config = dict(
    dataset='regions of photos with short descriptions (Visual Genome)',
    kernel_size=3,
    residual_scale=0.1,
    init='xavier_uniform',
    residual_init='none',
    adamw_weight_decay_other_params=0.01,
)
Rows from block 2, named by matrix and row number. Rows with one number belong to one channel. Each number is 500 + 25 x the weight over its row's rms, rounded and kept within 0 to 999. All counts start at 0. Numbers have three digits each. After the name is the row's rms in percent of the matrix's.
# convs0: first 3x3 conv (model.blocks.2.convs.0.weight, 96x96x3x3), inputs 0-9, a 3x3 kernel for each
# convs1: second 3x3 conv (model.blocks.2.convs.1.weight, 96x96x3x3, transposed), outputs 0-9, a 3x3 kernel for each
convs0.8 104:482517554498459489509444493479460503477477489497501508468474515485476498503486482518499497521479488503490484511501482500498506476480520552521466593544413558559473444484535452487550488481516487506535499578578481554562557482478549493511498464482488495514474486521487498538
convs1.8 098:533511476523495508561528480500539500507511503530492511521480472530480448516494489503470512560505533553495502525498474521538515505538510441414465434414515494445489475501510474498498471511504481556510453497519491497512530546516501509524474486543526487502513478501528512511
convs0.9 089:539485472504478526488495521482517508497513520521519515547513498517532527499508491504508488504511524507508529478469476493497481515518498496492513490510529503496533567518504560534498537532467522476502523492487560534500540515492505492491495530503492496515512520515526537522
convs1.9 097:510529518480502525470508512426503499440498508445490515501483498458446488490477493513527511537529498572535523464485474499508507485533540446457492486508558500506536499505491537495488513516489453468482479474472510513490480466492511535562495515534494495479475486481491519548
convs0.10 111:499494491499489505503475460502513500488498552484482554503552529464515510472495484505503483480497469481485466479456482502481474521524491460457477454474494496525504547538506490533507483531507452492511464432496494505494487473475537499501529491496477515540500526518469466423
convs1.10 099:526513488512516509488538529499453498521511494482512504504533478494538493516548543505528501516525469521517453522485527522521515500484513524535539503489496529533533517483466465493481495530489478477488505496540451491472479469472484470489518545519419504506484520493502503533
convs0.11 107:549465446493477476493494463490497501510500497516504511489497516496492493474477492502481496492501489489524503488480513510483492510478492474460482494483491490486494516495529549499509459473537496511516506532542474508550518490500514469478537503500541518501502520512516531531
convs1.11 091:519493518514492551537509543465464478454480514447492490519533487491539511516540552517505499536508522537477532469494497467511519486516506529526483502484490475459502521493488532503473512484454535506484469485489533495507534495511505506515474517540495543554467510497464500485
convs0.12 091:544537547496485501538572597482500508494476482517509468475500495480479501502495487493504489493496480464482504467464491472466479482484492515494536544516495542560495516528530494521478536530468508492474487450469522450480492524523474474471501514546507478492488482510480480532
convs1.12 076:496463488483444440512462467488503511518494514554535536483500509513498493539525497469516529471505511493515502489509487523514506518508508504503506447456508491501551499485452498502465462494467484486447500498461477487474473496478480498509488465473460466453470489485474526518
convs0.13 101:510495469484496483491514501494486493507464467516482466487533536516535522516511519493478471502484463500484470489511519494505522506514520406404426435455451474497454495510490502518487492521495483510512487521483529495471436455489465476483477464439555534470528516460522502468
convs1.13 097:518494491522501512494480512514526511541514520542519504500514529485543507469520511493490474510483446523498490500508519500529524487501510538488475474440446487464484464484482496503496475495479480484475495488494534501489453491543508559600582603618489471462492463475507485501
convs0.14 094:488482512498499540462468503485494509470490518459501482477477523488486519494474490514515538502508543514498509461490464473495481479516510529485489553503476524497484545488490526464497498484524490494542465494520484497510487503499508525493532519466523487494542493498532513536
convs1.14 095:547496507528479480519487492474472477463476510477506505516477487508494536516473495511532502520545497512529507490504498515507509515503492487473499454475538487510525530479486535472501521482496491524506500515473514500505508507500528505514533510528500518513486487485514496478
convs0.15 118:494475457518526506500486481496486446524542512522525525474507488511538507507509500511501517498506532493529561510516496510487488522458471510498498485485509479487503503493516498497498508519512484503478517558526461450458478518506450546531457532511502500498532516524507504519
convs1.15 119:489479517526509538546507512502490509537488493534513497486509490496511481527518521530511484496536505489484511483565516487588486543615488495517528518510501568549512502472504486470477509488462475473489462487472451444442475486515468498553525507521488482510514504504508466483
convs0.16 112:504484470521510475472496501497496489482485498518508503522506489504500492496497499504504495497493476494505495495486496516500497523507503502493496512494518496495514483454507517493502532517489469493498509503511520523509500487485505501500507496473518510508483493506508509509
convs1.16 133:473478501554508512549524518496504503463508500486527474533520489500512506537542519514512522480478509479505512519515475510516492523538510484506498505510493522494465572540438493538482471491482507496486586521516516486508505523497507540506503511539476503497528510464499503497
convs0.17 101:561507478479497510492499480500508491509498489529496494529524508522531507493509509469490491454487475491498468517503484515497474503499492479488503498509517509514521483527438521563463488502478488480488546487498534493491497475487486500509501518479537517510536516503538528495
convs1.17 129:498536495472512511474490471503498483508495471512516519461452491498490525477471494518465464525466477507467487470518473474525483458486470465464484467485488486518515492502473594556451632559451506492515471463489518505498507530504511514483502483469505482470485478475478467454
convs0.18 098:476478441502538490473496465487499515510523541544526520509482478508499487509506501505485485498508503469477478531502502519501507517505502488487496491501528476467476503491505501527504457517471503523543446478500464508517503470452471460453489492486502500471500487480532529539
convs1.18 113:491465465543522465495489489516479500511467494493482493458503510471476500500486504482480460499506478491537513521503497501479474499508484529502489477481489452490507549512498531497495513509488501523547524518514523531523514517500517535512535551515498493508503522528492506494
convs0.19 096:512504529514506517542490484482502487474499507480497517494487503515517522513511527492494486486487479481488499533523520545531513539496482523526496474483494480466493455479504431477497463475488495478500509508524500477498467485473506547536494489483478503508491505494503509505
convs1.19 091:519510498511477492489492504501543503490501500526537558445477520421485513448487480493529497505531508508537522497480456502499452482498453530518475556552472502518441503532525478504507467493481507514547477516513503528525506515560472501534503511529495484522497485527497490518
convs0.20 095:499517486530534512489501485469492488457469475474479489489491472457473449488504490503499529499494537508493493486500500492502503500509504522512517520475484542489484511500534486469511511478517491472475501469467491463458494503523506480503524497515481486501492495509497487496
convs1.20 088:515522547506479519509472502495473469517497489487480465462475488439478500470502507537549524492516536480484552472429507505438499516486482498529505505547494506518495492512509519546508550546537490511479489479445495500473470480517443454488495515523525520520523517504496509493
convs0.21 100:491448469492472485517506489501503496499493497477475436481483533504489512498495483506511506478494508489484518484495493501500491509490501509466473502498474520528485470517498495513541489476511511510523485507523501518484504484549518494509513531511512499506513483480508481491
convs1.21 076:474519522496515514471496517519511560518511514525530491461476546489492550493505526457481454489495474497474480482522497508527486515500486494486501512499507565541506491467513527470489469479491470519514485474460521460466551534499482502492479475475507483474510502496527498466
convs0.22 104:500522497493517495530535498498530530500516508513528505508518514510523517487508507498518502501516497522515484501489480496499482520501487503487498515499496507489477495484473472474489455462494494479497457455480524541523480443484470426494492507531498503518497486494521512516
convs1.22 130:484457479514501488499504490506477458520516514516527510505497513487488493493483472496513494495461480532487501521565465510544497475480511518523528507515481505521491501461485530504514557544509523493480501464467509468463511488495505504507495502508481495459498513474506508485
convs0.23 096:501512478484530521490511494446479476464500501466499482465462493487494530484481482482477530505490554519522569489477523521491542517486527510489456468457464449476514491532478517546503496514478472475459492498462539508472537540524448491466469497461475480492505511517481506537
convs1.23 074:493510532513540523474502511467508515529522508568511519474480508508461486522465487485531498469522517486502525467495516490500517486495554496469477470443488455437511523487496506472506500494534491498529498492476489459443519532501504513531450445472472499496489519507488507482
convs0.24 092:510492468530553497517526506501507485510503487508504492517484462497484474481505508503529510484517491484503463522485485517482491482468495470510508474538527504510475561517567535512526483464494456478485514509479549538539436460451465492498507471517493501511472492535488523556
convs1.24 084:486501514476476483520542493515505515506483481502486508522509526501528538507509491543503533530502492518521498537507511520521519501504517536491466495491521525493524506476520550489527514452497486480458513524507496509473492491545517514537495523553476438457471462497523516513
convs0.25 100:518509477516495485538521517505487481498468483481462481505509496521521493513492459508462482497463504508497537504473480527487486488463462519537521505494522503484517510521572505500555536509516477520501504522499560531489528497467494495466569566480499499500516507490483500506
convs1.25 097:471468455492487487517523533507475504536499490567559526512514485510494459496476484473513468477525480488514506550524482535516481520532495513493526523477545480448495501515515524473513503462501476535548492504495471475464480477459498486489496489487464461502485506515493501478
convs0.26 093:454449469489481485473490520497503497488501497506513526549506516509473479525488490452490467466520504485550560469459464474476475480486475441452469434468492441467524523544473495549475538526499530534514521491504492473474500537584556584555577573523453468485488493484489484467
convs1.26 121:462463479498515529525516532516514510505505493486480445501509498500494474528492499506493501547507500506471499477505512497526520517510510487530538497495501511517515504493505478475469503532524477463501469493516489499467502463448480444433446430431509455491495462487501477508
convs0.27 097:476502497448468498493510530479485518507519539499511522520515516527518542489488504501527484468495481452489482502509503503496502495483506489509504506484483499488516503518463534533542495524525463498496494534526580538506488495511491514542516502486521519523506518557504505527
convs1.27 105:505499516496512542501533524457494471484474518525512507486478485524510515462466456548477478516464441512481488512490496510500494506519466506504493484526506505519530498482509560484482506483460445460465464484472492501475509492493444473488484498505514478478522507520488489498
convs0.28 095:476485489503521526495469472506520522491495507495486487501495531503487486496490487502464499523490478516485476479486484477487489467477486438463505465487507480512520566496476544529527484531550506515537481495522496481506491475515435446494475490477483495456485508501485501511
convs1.28 094:507470463531534491494507506514530543493491515508498503488518500455510506475499494523525496502531508473503512493507488509501464528518486452451478451462507503497523516501522470494525416482506496497494501486473496510458535570560527587563506532506500504491493524506470498493
convs0.29 111:509519535508489503523485479548499525543491512538514521479531457492534499487509507489504497512492509540469495487563512482545510474510498489482500493492514498494496454517477469473453510518467509464511511452502500556534530524471498490458490462468489508508519526532528534540
convs1.29 097:488470540471493535528493487484467482504461472478472465496506510499510508473488465501477528490495505462482483505510499478518494463464485474492495504538520517535513480536491453518484487511482489529463507500468496479478505506521518512513518497500503536521539544539516528515
convs0.30 099:505500496495502497470483462489480479492493470478484491485486506503472495474461487516501478484487481494497487492490492488483495488483489513477511480489504448484521527486508566531501538505499496512543487511526484519560505504475517527521481483498508474501495456493522468481
convs1.30 096:512495480522517516491505494485487504497497509488502515484495567509490543477452488512507534510490510538486492509458484549503515544496464550563467542556483493539511467533498471518498473505492474425450482464473494510497498456476504481498522497490543506481534500490493483498
convs0.31 104:495494508520529480496536506490523505496514508499522507479477512482477512515522529503514519484528537478513540508492502485479489485486482539514509519474496519476471491482504501484486492524497524493479480460493494501504571525479488412443464431475481484499509527521523525496
convs1.31 087:513495475500500467507503472525515503489469504459483520484518470472477438484491437499481477483468480461434461526481474526459494508482572501480497481456474509477500532486524513489488515505490509535511520507511521515516489504527463492522506497523493513479499554497505548503
convs0.32 098:485471484504503513473449428454507509495474472500507468482532532503478491510483495505499558513523560514500513511479473497503480472492506496459570503471514519534473493508498468496515474496533539506523551500495500523508483515516499491435505517520515483480507502492505503495
convs1.32 086:532511534546492523554497495506517524502505531506511480501469531499479518563528504456484503444469475518505519482516520496525525490523531512560533504511519488445502508502502531511484511519489509478485462467493477464458511519524454541609521534520509483478494494481484472479
convs0.33 100:474469493509490521554500498495499503509500481461497539497478490534507502500499515471505495488516515509497476498481501510497496530533510468475466455495474470521512492499505543534498515522494542510512498455485483524525513535530464485478519513522476495507486490508477469461
convs1.33 100:458471500502478503545537525529517512495540538505532541503451498502480522524501535498517519495522543471503501474478490500529539484539550526529506492510503454485510494474480497511469532519441511471507493491518501509520504494483533561518470506512489485494501477485546540528
convs0.34 092:521559560470505495573576535491500500493517502459525527461475457461453478475493512496535551518535527546534513490511489480516489462497462506474498496519525487528540549455457527430413500451438501476453475507499441528566496472457491476454450454475481478478481485499486495496
convs1.34 088:511515497465472500492492505463476466473488479448503499494488533526508522563528521511470502493461445501476486510523527513524487507529518506514503522526508483463496542576520492550494507527491493472449529508490491493493481446496505518523531587574480528512498543498510541517
convs0.35 099:511512525486499517510495484499481490482459498504495498527527506514488480493486488469494494498517479497509476494488475493504490494511515463438492472465480459470435535515496496510485438475482507464471492433453468482496520521448501427410471421427522515490512500475540526544
convs1.35 080:586544508516481481522507482442442459490503514502536513496512512515508485530502496525530516508526488491503438478481488516500518507464527510495485502476473510498479492499527489515548486525504435477462444461468472460461476480505445454529466463522541501522497478534467468515
convs0.36 097:465481486495495494521522516485504506524526503519515485503515509503503495486470473503486496499499503525548519493514532481498526497503529513501524526499503500487474494482516507492498529498477537547524506515466496485475491481483478469497518524500508491493490489503511514523
convs1.36 127:504514525491494505502510492485499497486484483473431468499519502474492497494496521478471481521522499536557525502478568506501537491532497511508503507516496501493490498537486466497488469461498495490496488511526485501488506514486523543540531541531489492513498491514493503507
convs0.37 104:496505490475480444462456445479480485490472487494475482508500492548529498529521503527506495514512517503521524513486472518490473515502486513506494512513503509504481486486496477477504524486476475470480534522499554516499471479496550559521547536501503500468520520511473488503
convs1.37 096:501475508524511515530507506469455480512517528526504527509517508480499436477514503460460468473485486509511500507496520520501535523482524503537475500531510517514539497504497468482484494498522475474478484503500469501503485487477481445459536522537474468454493474486510490455
convs0.38 106:549496519521495549543540572467489495505526501532527498499489526509509531510522534498469487483461488481492499511478453507483464499484471504480467504485473494489495432498477478506471485495456496502491518522468506501472467502493471507477495522490467513545482530561477515531
convs1.38 120:439445450485472494507497490470504473528521493515523510541509490527513500528508504493475495493486486476477494503481491487473494477484495472464508452482539476501551532500480510519540491496526513518508509500526505486497513480463471502488486526502507510541502518545501509528
convs0.39 102:472498508468507528450480500463489499462452467495457464489522533478502519507496507482497494497502491514514498507481464513510480523537493446477461407445442434459423518539535508508516504507500492504477533484451509508463458464507475492478557504405470502525500530520506525528
convs1.39 107:566547540545527534520510499555490510564494509534500517486519523501489502517510515487492530470481514492500491503511527538544512525517508484516543492513534523527508491479492503477528528478503486470476484484485494504518471494469482522532530582529467445466453451478494494511
convs0.40 105:559571567482439446491484499506507511470473496482481489455452471446452468457469476488501503498480497507502513517495524519524530502519538526524513529478445514501493501481493504522531514521521453449500574575529514525460460425445504505490541533487525514512523516498516520498
convs1.40 107:531561542489461475519519493515531527555518503537510499508518536516500511536538516478522491504534519456480475482521487476534507495530498492492521505499514516498494440457498524438455516508515512567541501491469520440453488507534520531511465447421512501473477488475487496497
convs0.41 100:497489485511498508495504496516495478499496481499515502490490504513519507550558533509501475497493468493477457519535513495506496483477467475477429475503467486550530500519514488507496511502502516518527484491516474476477496513476484522473489499491521534550514513504515493489
convs1.41 114:508530519486512498478488475505506497505529512510539533467520502484498490473488509490504542521492531534504546466463501480447453502474480524493511511488485523528483483501513476507509499511487516486463513496501489462491584596560576613564555607594500501499534506513530485500
convs0.42 094:462477459477498481476515537468500510468494527497476511472489484465518497483511502500497483508498483504503493495510499498488480508507495508514465503483511473449529471511517456475494487480500512529517499503509545495495509496484477488502486488499497487481501483488505503493
convs1.42 092:487511500484505481476501483478511511479509483484480466485519503485511488511528537490491492482487527515499554507523496504528529506500492525541530504522488510541511501495506473481478489493540488490546486516517459497477477516538539534494564556490475461465497466480498480474
convs0.43 092:496535505501520505512524497534527477526498482485440460507482459495501509470499544467470493505496516517505508511535518501511495527520498480483483465465480513474513511521507536511501524490475561525475510493515470494530533512482505517542490508504465469522473498514519537515
convs1.43 077:506479480466477495483484489554491461530532497500505505497506497507507541486485510513503462495494476529539515510479476480467475462471493482491501484556493510522463483515478486543476493523465485477514497488525487519544512505537521477489476458494491510505478466468490450473
convs0.44 102:517507498506505519478500512529502546554511534512503520487504479492496484481499500497517484500510498505503496494512498484504489500520519522483515535470496518479503433451435482480457525504474522521499498511504459474508509494485490467464474476457500506527497511517482492514
convs1.44 097:479516489510521496485493492537490505524478484498458442535528506502504470491502494480507565474497547519482525487506495460491471480524480518517512500517539492529513475497493464483480485493490481525490486506516484484497520506489529492490527503511502501501466467503476444483
convs0.45 103:531502514501490494506495504505512489507516482530513507503505516494511508514510518504484507506500501484511490490484500483497505481493512504488505521497514520525510502506519482531502473541491501512487486509497465517529498516472486501476483511519508504539473491563468484550
convs1.45 094:519552533481513516485519540470492509516483522532469498507493499510513490491494466541495494522500497508496499496476507482476491508498502512494471519514476483477474489472510495451462478466493517493467495501507493503529484500520503524517517518518498490512473490491477480474
convs0.46 096:477453509494464495498522535493506492491505494506509498539529499540540513519531517470496510498468467506488473539497507516494502513483487491504497490513516511523543456497567458443503488470509572523544558547515499521501501524508449474498475468521524480486522478467484455449
convs1.46 073:492488502525529539502491495479494506508520532547547541443468493449458489471474504493501504497490502479482469507484469491460439517484460468470477541496479524515489493516496529503486525504504525508491511488502524507503508494494540514514497513500524525561544510541529487501
convs0.47 094:549607556451445470495508522510502490502518508486504477477492479461493499503500502515514507552503520534487488500507509490494484515526504484497499515513510501458445520530483485527540489489512484490502485481469599551442520546494568600549473475448458475472480508498496510510
convs1.47 082:543577577462430470482502487502503500499485498516457490465474482485512520468485504490523486497491491508487456472467511489544585499488516490502495513506479525527499506484506500480503526512500509523556520494526570544544502477513447446463516484459529493516513493508483486517
convs0.48 103:473480492521516516514513505540536491525521477496493485508505498502499508512492495497516524476522533481501517502506495510490475520505479486492511500492532511510540504501480487552494503571527444467514454463481491494491462450536427405479495457469476486512483502524483522519
convs1.48 110:522534510509508501491465487579533525522507511517487490475489450490510464496518481451501515491520491476503475523548467515500469524478478476490499487490499501499520482443491488428478494453501523514495494510520518543514451450486478458468509549539493511507495503522530526534
convs0.49 102:471474489518508458539545501509519468513538490508552526523504487500499485480496501469455459506471449513504462543495507532483495521483491476494495464494499494482505489479452514476399533503447542510448508504501501508518514537505507509510467465538505488502497515512514514494
convs1.49 101:536509482530519532522509507487503519460481493470482494507527506506503506490490509490525557533530553527494519542534538544498523546502519487524523529547536486507504450499540413465547498452521559467439484469466503525545501487476488475477475495537500494495537507495537526542
convs0.50 110:475444445522531502496502502500533536485500499502490497471513499472505497473489485492495506503513499507516512494498495483504499491516509478485491491475483515500482499480516495480484506478501481482488473488508502501507494484485421396457462460499542531509520510492498492498
convs1.50 124:490501497521526498518491526502510500486486494493478493513506515506496486516504506488494535460483531500514545487485504499499510511496440518534492505514503487475513516498484480482498475476502491479466513538540477505537501481484493452459502472467508520518485489502514518511
convs0.51 089:483508496513526475464460445527472440479489499478499493517507499484493479508518496482532521518536514495510487509515503537508486524495468488484485502501516541509521507472515491460535508484515504505507477514546500508490548540527455484477517515478494520502501498473474464462
convs1.51 076:513512523509514510513521494521481495522471495486473464508489483499505494495519486508496488494532498494546488502501507543495480552468454474502498459493536500519519541513525512482494525483486488507508522477448510493498507493494538539487500527502481492511494519516503510477
convs0.52 097:452406447468480500492497455514533536478498523494511521492497491479478493504483517472473485501505502526536484505486489509492472467466476506523524508495521489494496502563460513519437470497505523500527511506508469508493429462488488529535518527527492487504509515489517509476
convs1.52 093:489549502508515497512483475464458522492503511473492507515507473525519450497493456471492486506518484499516506500536532511540541525486521480504494490515511503493472490489483523504485531500487513529501472500518506501509500477474489471476500484431513542522492502483536544528
convs0.53 107:510506494504516501491491481497512460476531524473497497578518492517502505495493513486493510499490502491480498484495501499497489517518507442472446445480485494461445497496471493507516509503515517512507465472522461463490433452435453459460378374386504505508518486480523506512
convs1.53 122:503520516488535504482505507476464479477495489498503505504503514515542545462521534509497495500493548539514523455514499447494503460488492543540506559529486561509472500499505491499486465486487476508520474496486460487483415360376435376411554584601498499487474471472490490496
convs0.54 107:443438464478489507463481497482493477513509498511522496500499545473475536514511541494494479506508480512515476481474498492498510483474487464451461469442445469487465564528512522512522556504520518501515510497534531522508473491492498486504480502525472495494472515510488498492
convs1.54 110:521489514523498484496480505523504528497480515516497495529486515538445481573467469526499482512496505524545541529515493578475488557487530478474497454494550448469523540499478495515486497521490501480482513486507512502533503527519516552552512499507519534538520516518484493516
convs0.55 096:493546526521551508482475438534516534527521547532520560503542502507534515504496492525516486524496476505473470499510509510512487501513501484492506476499474524537458529522489508544518511540510487507497497504503481462485474536539509465476522450488497493478507500490496507515
convs1.55 075:496463479496494485474449462467497448538485459485486485473488479493517505495545521484513505477505510476493492492500486486508493517520509489493497503497483498508499483495494485483498473481501500528550450493509488478470525507480489484513480489494502485537473500516482534515
convs0.56 095:558544530517518526519565562519497467497531499458505540529460479512495489487504504527519540518510542514489506466489494468474503523522521483474428515524512464459502507486479548484508526486522507495500504515523493510503515529493441507500439475458455484483467484480543517502
convs1.56 070:510502480477475489442431440502501479480521512472528536551508523529488507486455507481530520465509497427484461496501519497489510523473484514495517503488481503563530478476476466472475446497467504490471535504484466448472549505470545498435524515501492507518503522526532531522
convs0.57 092:485500523487536587538517506504506490505513513482507503499484525485487525499518528500465464489477491479513538452473477474488495499513507496500488495484498485475507615545520512506486385453486487498481448468430488487503513508486514509503511526543486508530512512541510507507
convs1.57 095:491472493465494494460489517518509519498486485505505533515497475482491516508500535501551529483491461489483476471500523508512521491512513528501488453461469475461472510472461473466475563519515513503500530513521520519529487506511558526500508490460470479464503530518488517495
convs0.58 089:517516481501519486458484507535514494537516472513499466527529515528515486514489482499463494506475494483489492522520466518508477505483481490485514491488508498500517540513504559520495581528514495505517527525493524514520451497492514508485501478477470479495484498503491507491
convs1.58 086:486500491483481501491465511510474518524507540505490510473499531479476505531496498483509515491517508482480475456449474453494515455475503501508519487486507494489514460475473496527467490517509455512513438509496465489468515490497474483517499516494468492524466500516481497525
convs0.59 097:485501488508522525512495482481470506486456496482471511482516445466489446465498466501487492506495493525505486499509439495517439476513445513531494508513479499520517511593407525605426505588449497532451522501461471480497494505517521540482522539468507514508488515526486520524
convs1.59 099:478495481504489472516511476503515491522517479510500471466523505459532466462538494531509517496514504486511494516550492502548474490551484485484497485500504504509482475435449481427429505438421499520526540529540502516510503510479499487456455456461494479483496495485491493505
convs0.60 094:558527517511482470477491495494496491510476498521506515486497528493499523500503524525486441514488443528502463513496467503512506497498493531527462513506434487494454415472499447466467453484478502534549522528523539543544473468447462446437507511516495499506474503494484494473
convs1.60 089:501472466506484503488491511471495465466472468524514471485440473476450486474476505496503499484521508497509484564502528506460506486487519471485522495528524502523512495529546460513555473492521540493526476440486522473476526497461488477481464453456531515495537521514483470487
convs0.61 101:534533526492509527516537539522529471493511508475464510501483474504505499472480497488493526502517555506514535509504516486474500500508507543525486470480531478470535542493495579536535490503557547560509489459486402352438535510468528528503490421450483484503486502513532544521
convs1.61 092:538489506487478471494487505513505520506520519475504515478472474493509478497497518522508456503516459478524484506495513511454461506513484506506501523528498491499459489503448432511451452479449491453481516479476511550545449423489495482481566606523489483515481488510481482490
convs0.62 100:486475463451465471462462485520488508528476504537490516516491504527497500531536527488500499475500491487495486480464496473487486467490485454466495506528503494503506518556480478557483442532485485483487505497503530539527497480450503484463499524520474485504473484497477498502
convs1.62 089:488494485486496487494507513479494474508496476510500525496495486502477491520510487512509516509511471533527479514492527520521512526522540548537522550566527502534517524490465542525465539527483508487498515490498527518510530496467513485449501490463471504494481508512491541532
convs0.63 090:475490505484474496544509468491482476490512511455465485494489466515524497518517513484488511477478507497499503502500505481483490442487492488466500465456510475495510501510535490510513486541478535522525587523488510506486528520482513519489495490475510509494536513501530522509
convs1.63 080:500498500540512484504478495517499493503480490512498531518526468504496441531525520469522529482532488490516469481508515485515514488479495537518526510503539517503537485481475508474472526515525486505502473521524508532484517528497521515494520519518484493476510497501515499489
convs0.64 097:493481491508490511508489466494506530502486494485451476497530518495490485480478491517499504520517507551521490514490501507495508502521515450456513451474518502514487521516508502474478533504498505486494503488497481489522435464467428483464508574548529529544512527517506526492
convs1.64 080:467468487522509506500510528423424468493504503501498499484490534519503481533528500522495507486464441500448468556556517577523469585508486496498492499490462475454456535534502490508494459486503496470468534515518542539488511492495477460496488452461491520500479506504463486484
convs0.65 099:487500495514523506525491480504477473503492495505520513520506482517509490500512526480483515471499518481509528472502519478488528479487516449508503448493503469489508476483484481485463514507498470523467495513485519487471480508533474508543516520522519477460519486464514506492
convs1.65 090:498507488520506468528488470505484481512479489472506522530505493502482508530506497505503460483507476491479476494535537461503517499498501494524544485505490487515486501484500524510526528515514516492534542459499536487518485473490478470494461441460502505521484499535510501493
convs0.66 105:543535553479425448511496484499499502492488485512515494457473495487481493502503482530512521499503503476501504538539510502525492475500467501502506496522491490547498508493495465486487492505478489504492494500494465485501521515506488480476505515533520537543493517525499498515
convs1.66 105:520512482526507500516470506532514522513482489536508502523513491517499525527494509526528526512501502479468458512488502494461469482491507477474448455476486435463497483506494499501485510527497471528504497539517479526507507515493538547543501505484496474460500480491510490501
convs0.67 098:515500483528529546513493466502482502511498518512495508509538516508543517476488480465496479465513470505518479479489511475484508498509517480486489479504530502512516491536509460530512484485475485515532512504524473468490526534545496487523510507512518515514516526514495496484
convs1.67 109:473467471466480476469486512477482496443482512479509559502476470495483490520511511481496445497490432494489460497496494474500501472497519489478464489492489524512499511474503517507501522519493504509496521508482494503498505490468495504526484509535494523505487524515433483505
convs0.68 113:481478475487491480470472462490475509512499521514517518529511476505507474497498466486493473497479444478470470462471495488496489503487478423478500471521518529532506510480496506494492485525515540486501524518524505509497527517494515468485493529550519524472531502465504448450
convs1.68 101:506522511509539512496501508519517529527523547532517500521496483500503496496523491475496516490505534508492495493500443535530476557549491489501529513489519535438477534514498490484501445477501521510505535509465504473490499504478506484485515499497512527516512572533530541470
convs0.69 102:451490506501508503495528515506512463514514452511495465484486507517533519514530514487489556509484505512498485519511509522493506505477492504515513515528507497488484532506532525468479517469474518474477493478492494483487490521520448499535466511567514507534489512544504522535
convs1.69 096:552509494497537519546546506517527513524527498518506478462475516488487485500511500556533487532474465487482492489470535509472521541529560470481503487474473475440465488511496496498479504504496534491500505493517518527557475496515452514519478500514504501495496503493491506512
convs0.70 097:484468486503506519467489499512487460516516451520529460541516523519505513487481497517507445512492452512489468471493517491492530521509543466495453465538461478533525488456505468440514448442493488494510540541497505480468485505510477504511451503498546517503537499494502489484
convs1.70 087:486503485512503538489513545496477479517515491516496486515484500474478509490477503469484555500487535504497495505505523480504540512557547474441535512485564501482509498474519501498531504491505524522525517520495517506438520476470496470484484508525524498531505476516473497507
convs0.71 111:490465521531503525511524517453483499482513471486502457485480543481481530481468500502467495501453490514485498549511525536522547507498538505467484503465492476509512498456560510435512509477477508502506557576462461553497479499513495491483487480499506494499514513524476510529
convs1.71 121:486501486489515525501492489485513491461507471511529517484494512485505506525524514491465502511421495521466504488488499486512486474501528509504514482483531474481536518484525551458499587446470483491494461521533522470491497497503501510532531518523499487517522507519490507521
convs0.72 103:500481484515530518510503491490507509500493503516469470553554527544539539528513559500511526502515506507516487521492491526493486505503500449468492462505554480450443532548481533538472524529456486503518482499516495484518509522476490441492456455516520502476502497470478515514
convs1.72 086:504499496544554518480473461481500488487500510501505491534487448469498474465520513502503486490496506501490502505506501475509531452529519457504521515502491590524497465497460506503461504491415467475498501520529477510473440426425407401445513494500501503473498484497492502502
convs0.73 099:485475442505501482512501480486469501491505529502521515522512518475503518474480504506514499491501504489499503476449464474446463508473464506463439505444453499470483475495459482451440523459469478527547497541548508523530529487496500490492528528536470490459485508481483501494
convs1.73 082:503521482495485448504506462484518528513502486477489467530536496517536503527557494486526555477521513504531515525494489529542499529580519457469513472509522471501519504506519455473506456456485497489466509507467509499441487469470509527486482474466527534542484503532494495486
convs0.74 099:507496502482492527478473480518490505518508490506516515516501508535486484514511513480501483468498489490489485480492518462471513465471505480481452496524497471522493510552514523546494492511517505540532547542533491491499543525537539514516538534532475514510469493505485502489
convs1.74 099:506514525488494492463483488530480455537507495546517521499495504471469512469460487503488467494494460539537492478475500492451482528503521534548499550538527543522544476472474517509494518480470484463473463468472496491494528534471549558518531531519484498499524518512521514504
convs0.75 100:493468472537491466496485477484514484467490483488536508489490470486493485519517498501515516519522502527557517489476494485472495490487502499535532489489501508495506535516512546507502498472471510494485433432463442447459484476548478476540462456501506503502503518502517528504
convs1.75 105:492481476485485514523545561477494512484501511527516527499478475519490481491482474499487478501499492474492487523553536510551521509571543522531547476497524498500486513526504487495496495488471537570546510540559526566588494488513507484508511476493475498465494497491506495511
convs0.76 086:510527537518488475506474462479514520479523532486526532504540511492503506517520513469499482470472490464478522525505522508509533524527544537531538515521548507528543480495480478501477540544502489453481547504512499530513508555552527552542515544533490465459519512460492504446
convs1.76 071:511511503511511490480469456472489538513504539500507516482491514477477498459473488476503531500504527489523545496485484506501498511516508383456455487526479427517476483508480498529500499526487552530481526506496493487486447478493450451482427425446532521483511503494497501519
convs0.77 110:482506497466490492514509459495525498517534499515529489495526512494522496492503501485457484466450486500476504532501486548489462542489493500493509502488520505486510459480495479484546495463533492503486521535488501527482513506494516493491496501521535501525513474496480470510
convs1.77 115:487501484480516531489494503476437462509487498516508524482477535465481551463459507499469450496474474508487458491501482518519465495502492506525487514540485517525462506467523589470523595474518479485544482484509496512499490493505493485504497489513506509495508503505517508509
convs0.78 093:504500472467499491464479477504494483486496514508495501476544547474546559494525538522485474525485458513489462519495507515503494514509517424454464403442511445467497561461481512467485500494519483504530487513543486479516497536516538527493543501495501529487514526477508529511
convs1.78 114:528518492557550524518514507525530526547536500494492468472475501485500481483523482524517494552507509561529514513485547513533534526533505502530509495475486514506489507520502452492490450502503514521509480497482484494492502506522520501510502479474534485521504452496496476505
convs0.79 099:501503489498475460483488483510513492493491490495467477507516500498511489483485477504508511486490486478498481503476472492483484479497492472496516491504503527503482477532529498554541487550508506513529511477473542484459453504470476520500457488490515511487530509471562530480
convs1.79 091:551520472510497489527505500505480532518534533492498494471480500471499518501518521492471512512487513531469493471475475502491495518489467514519499554509511516505522500517509486529490469502497467476456474470486503530510446485543462452517572556515509524525477470522499481509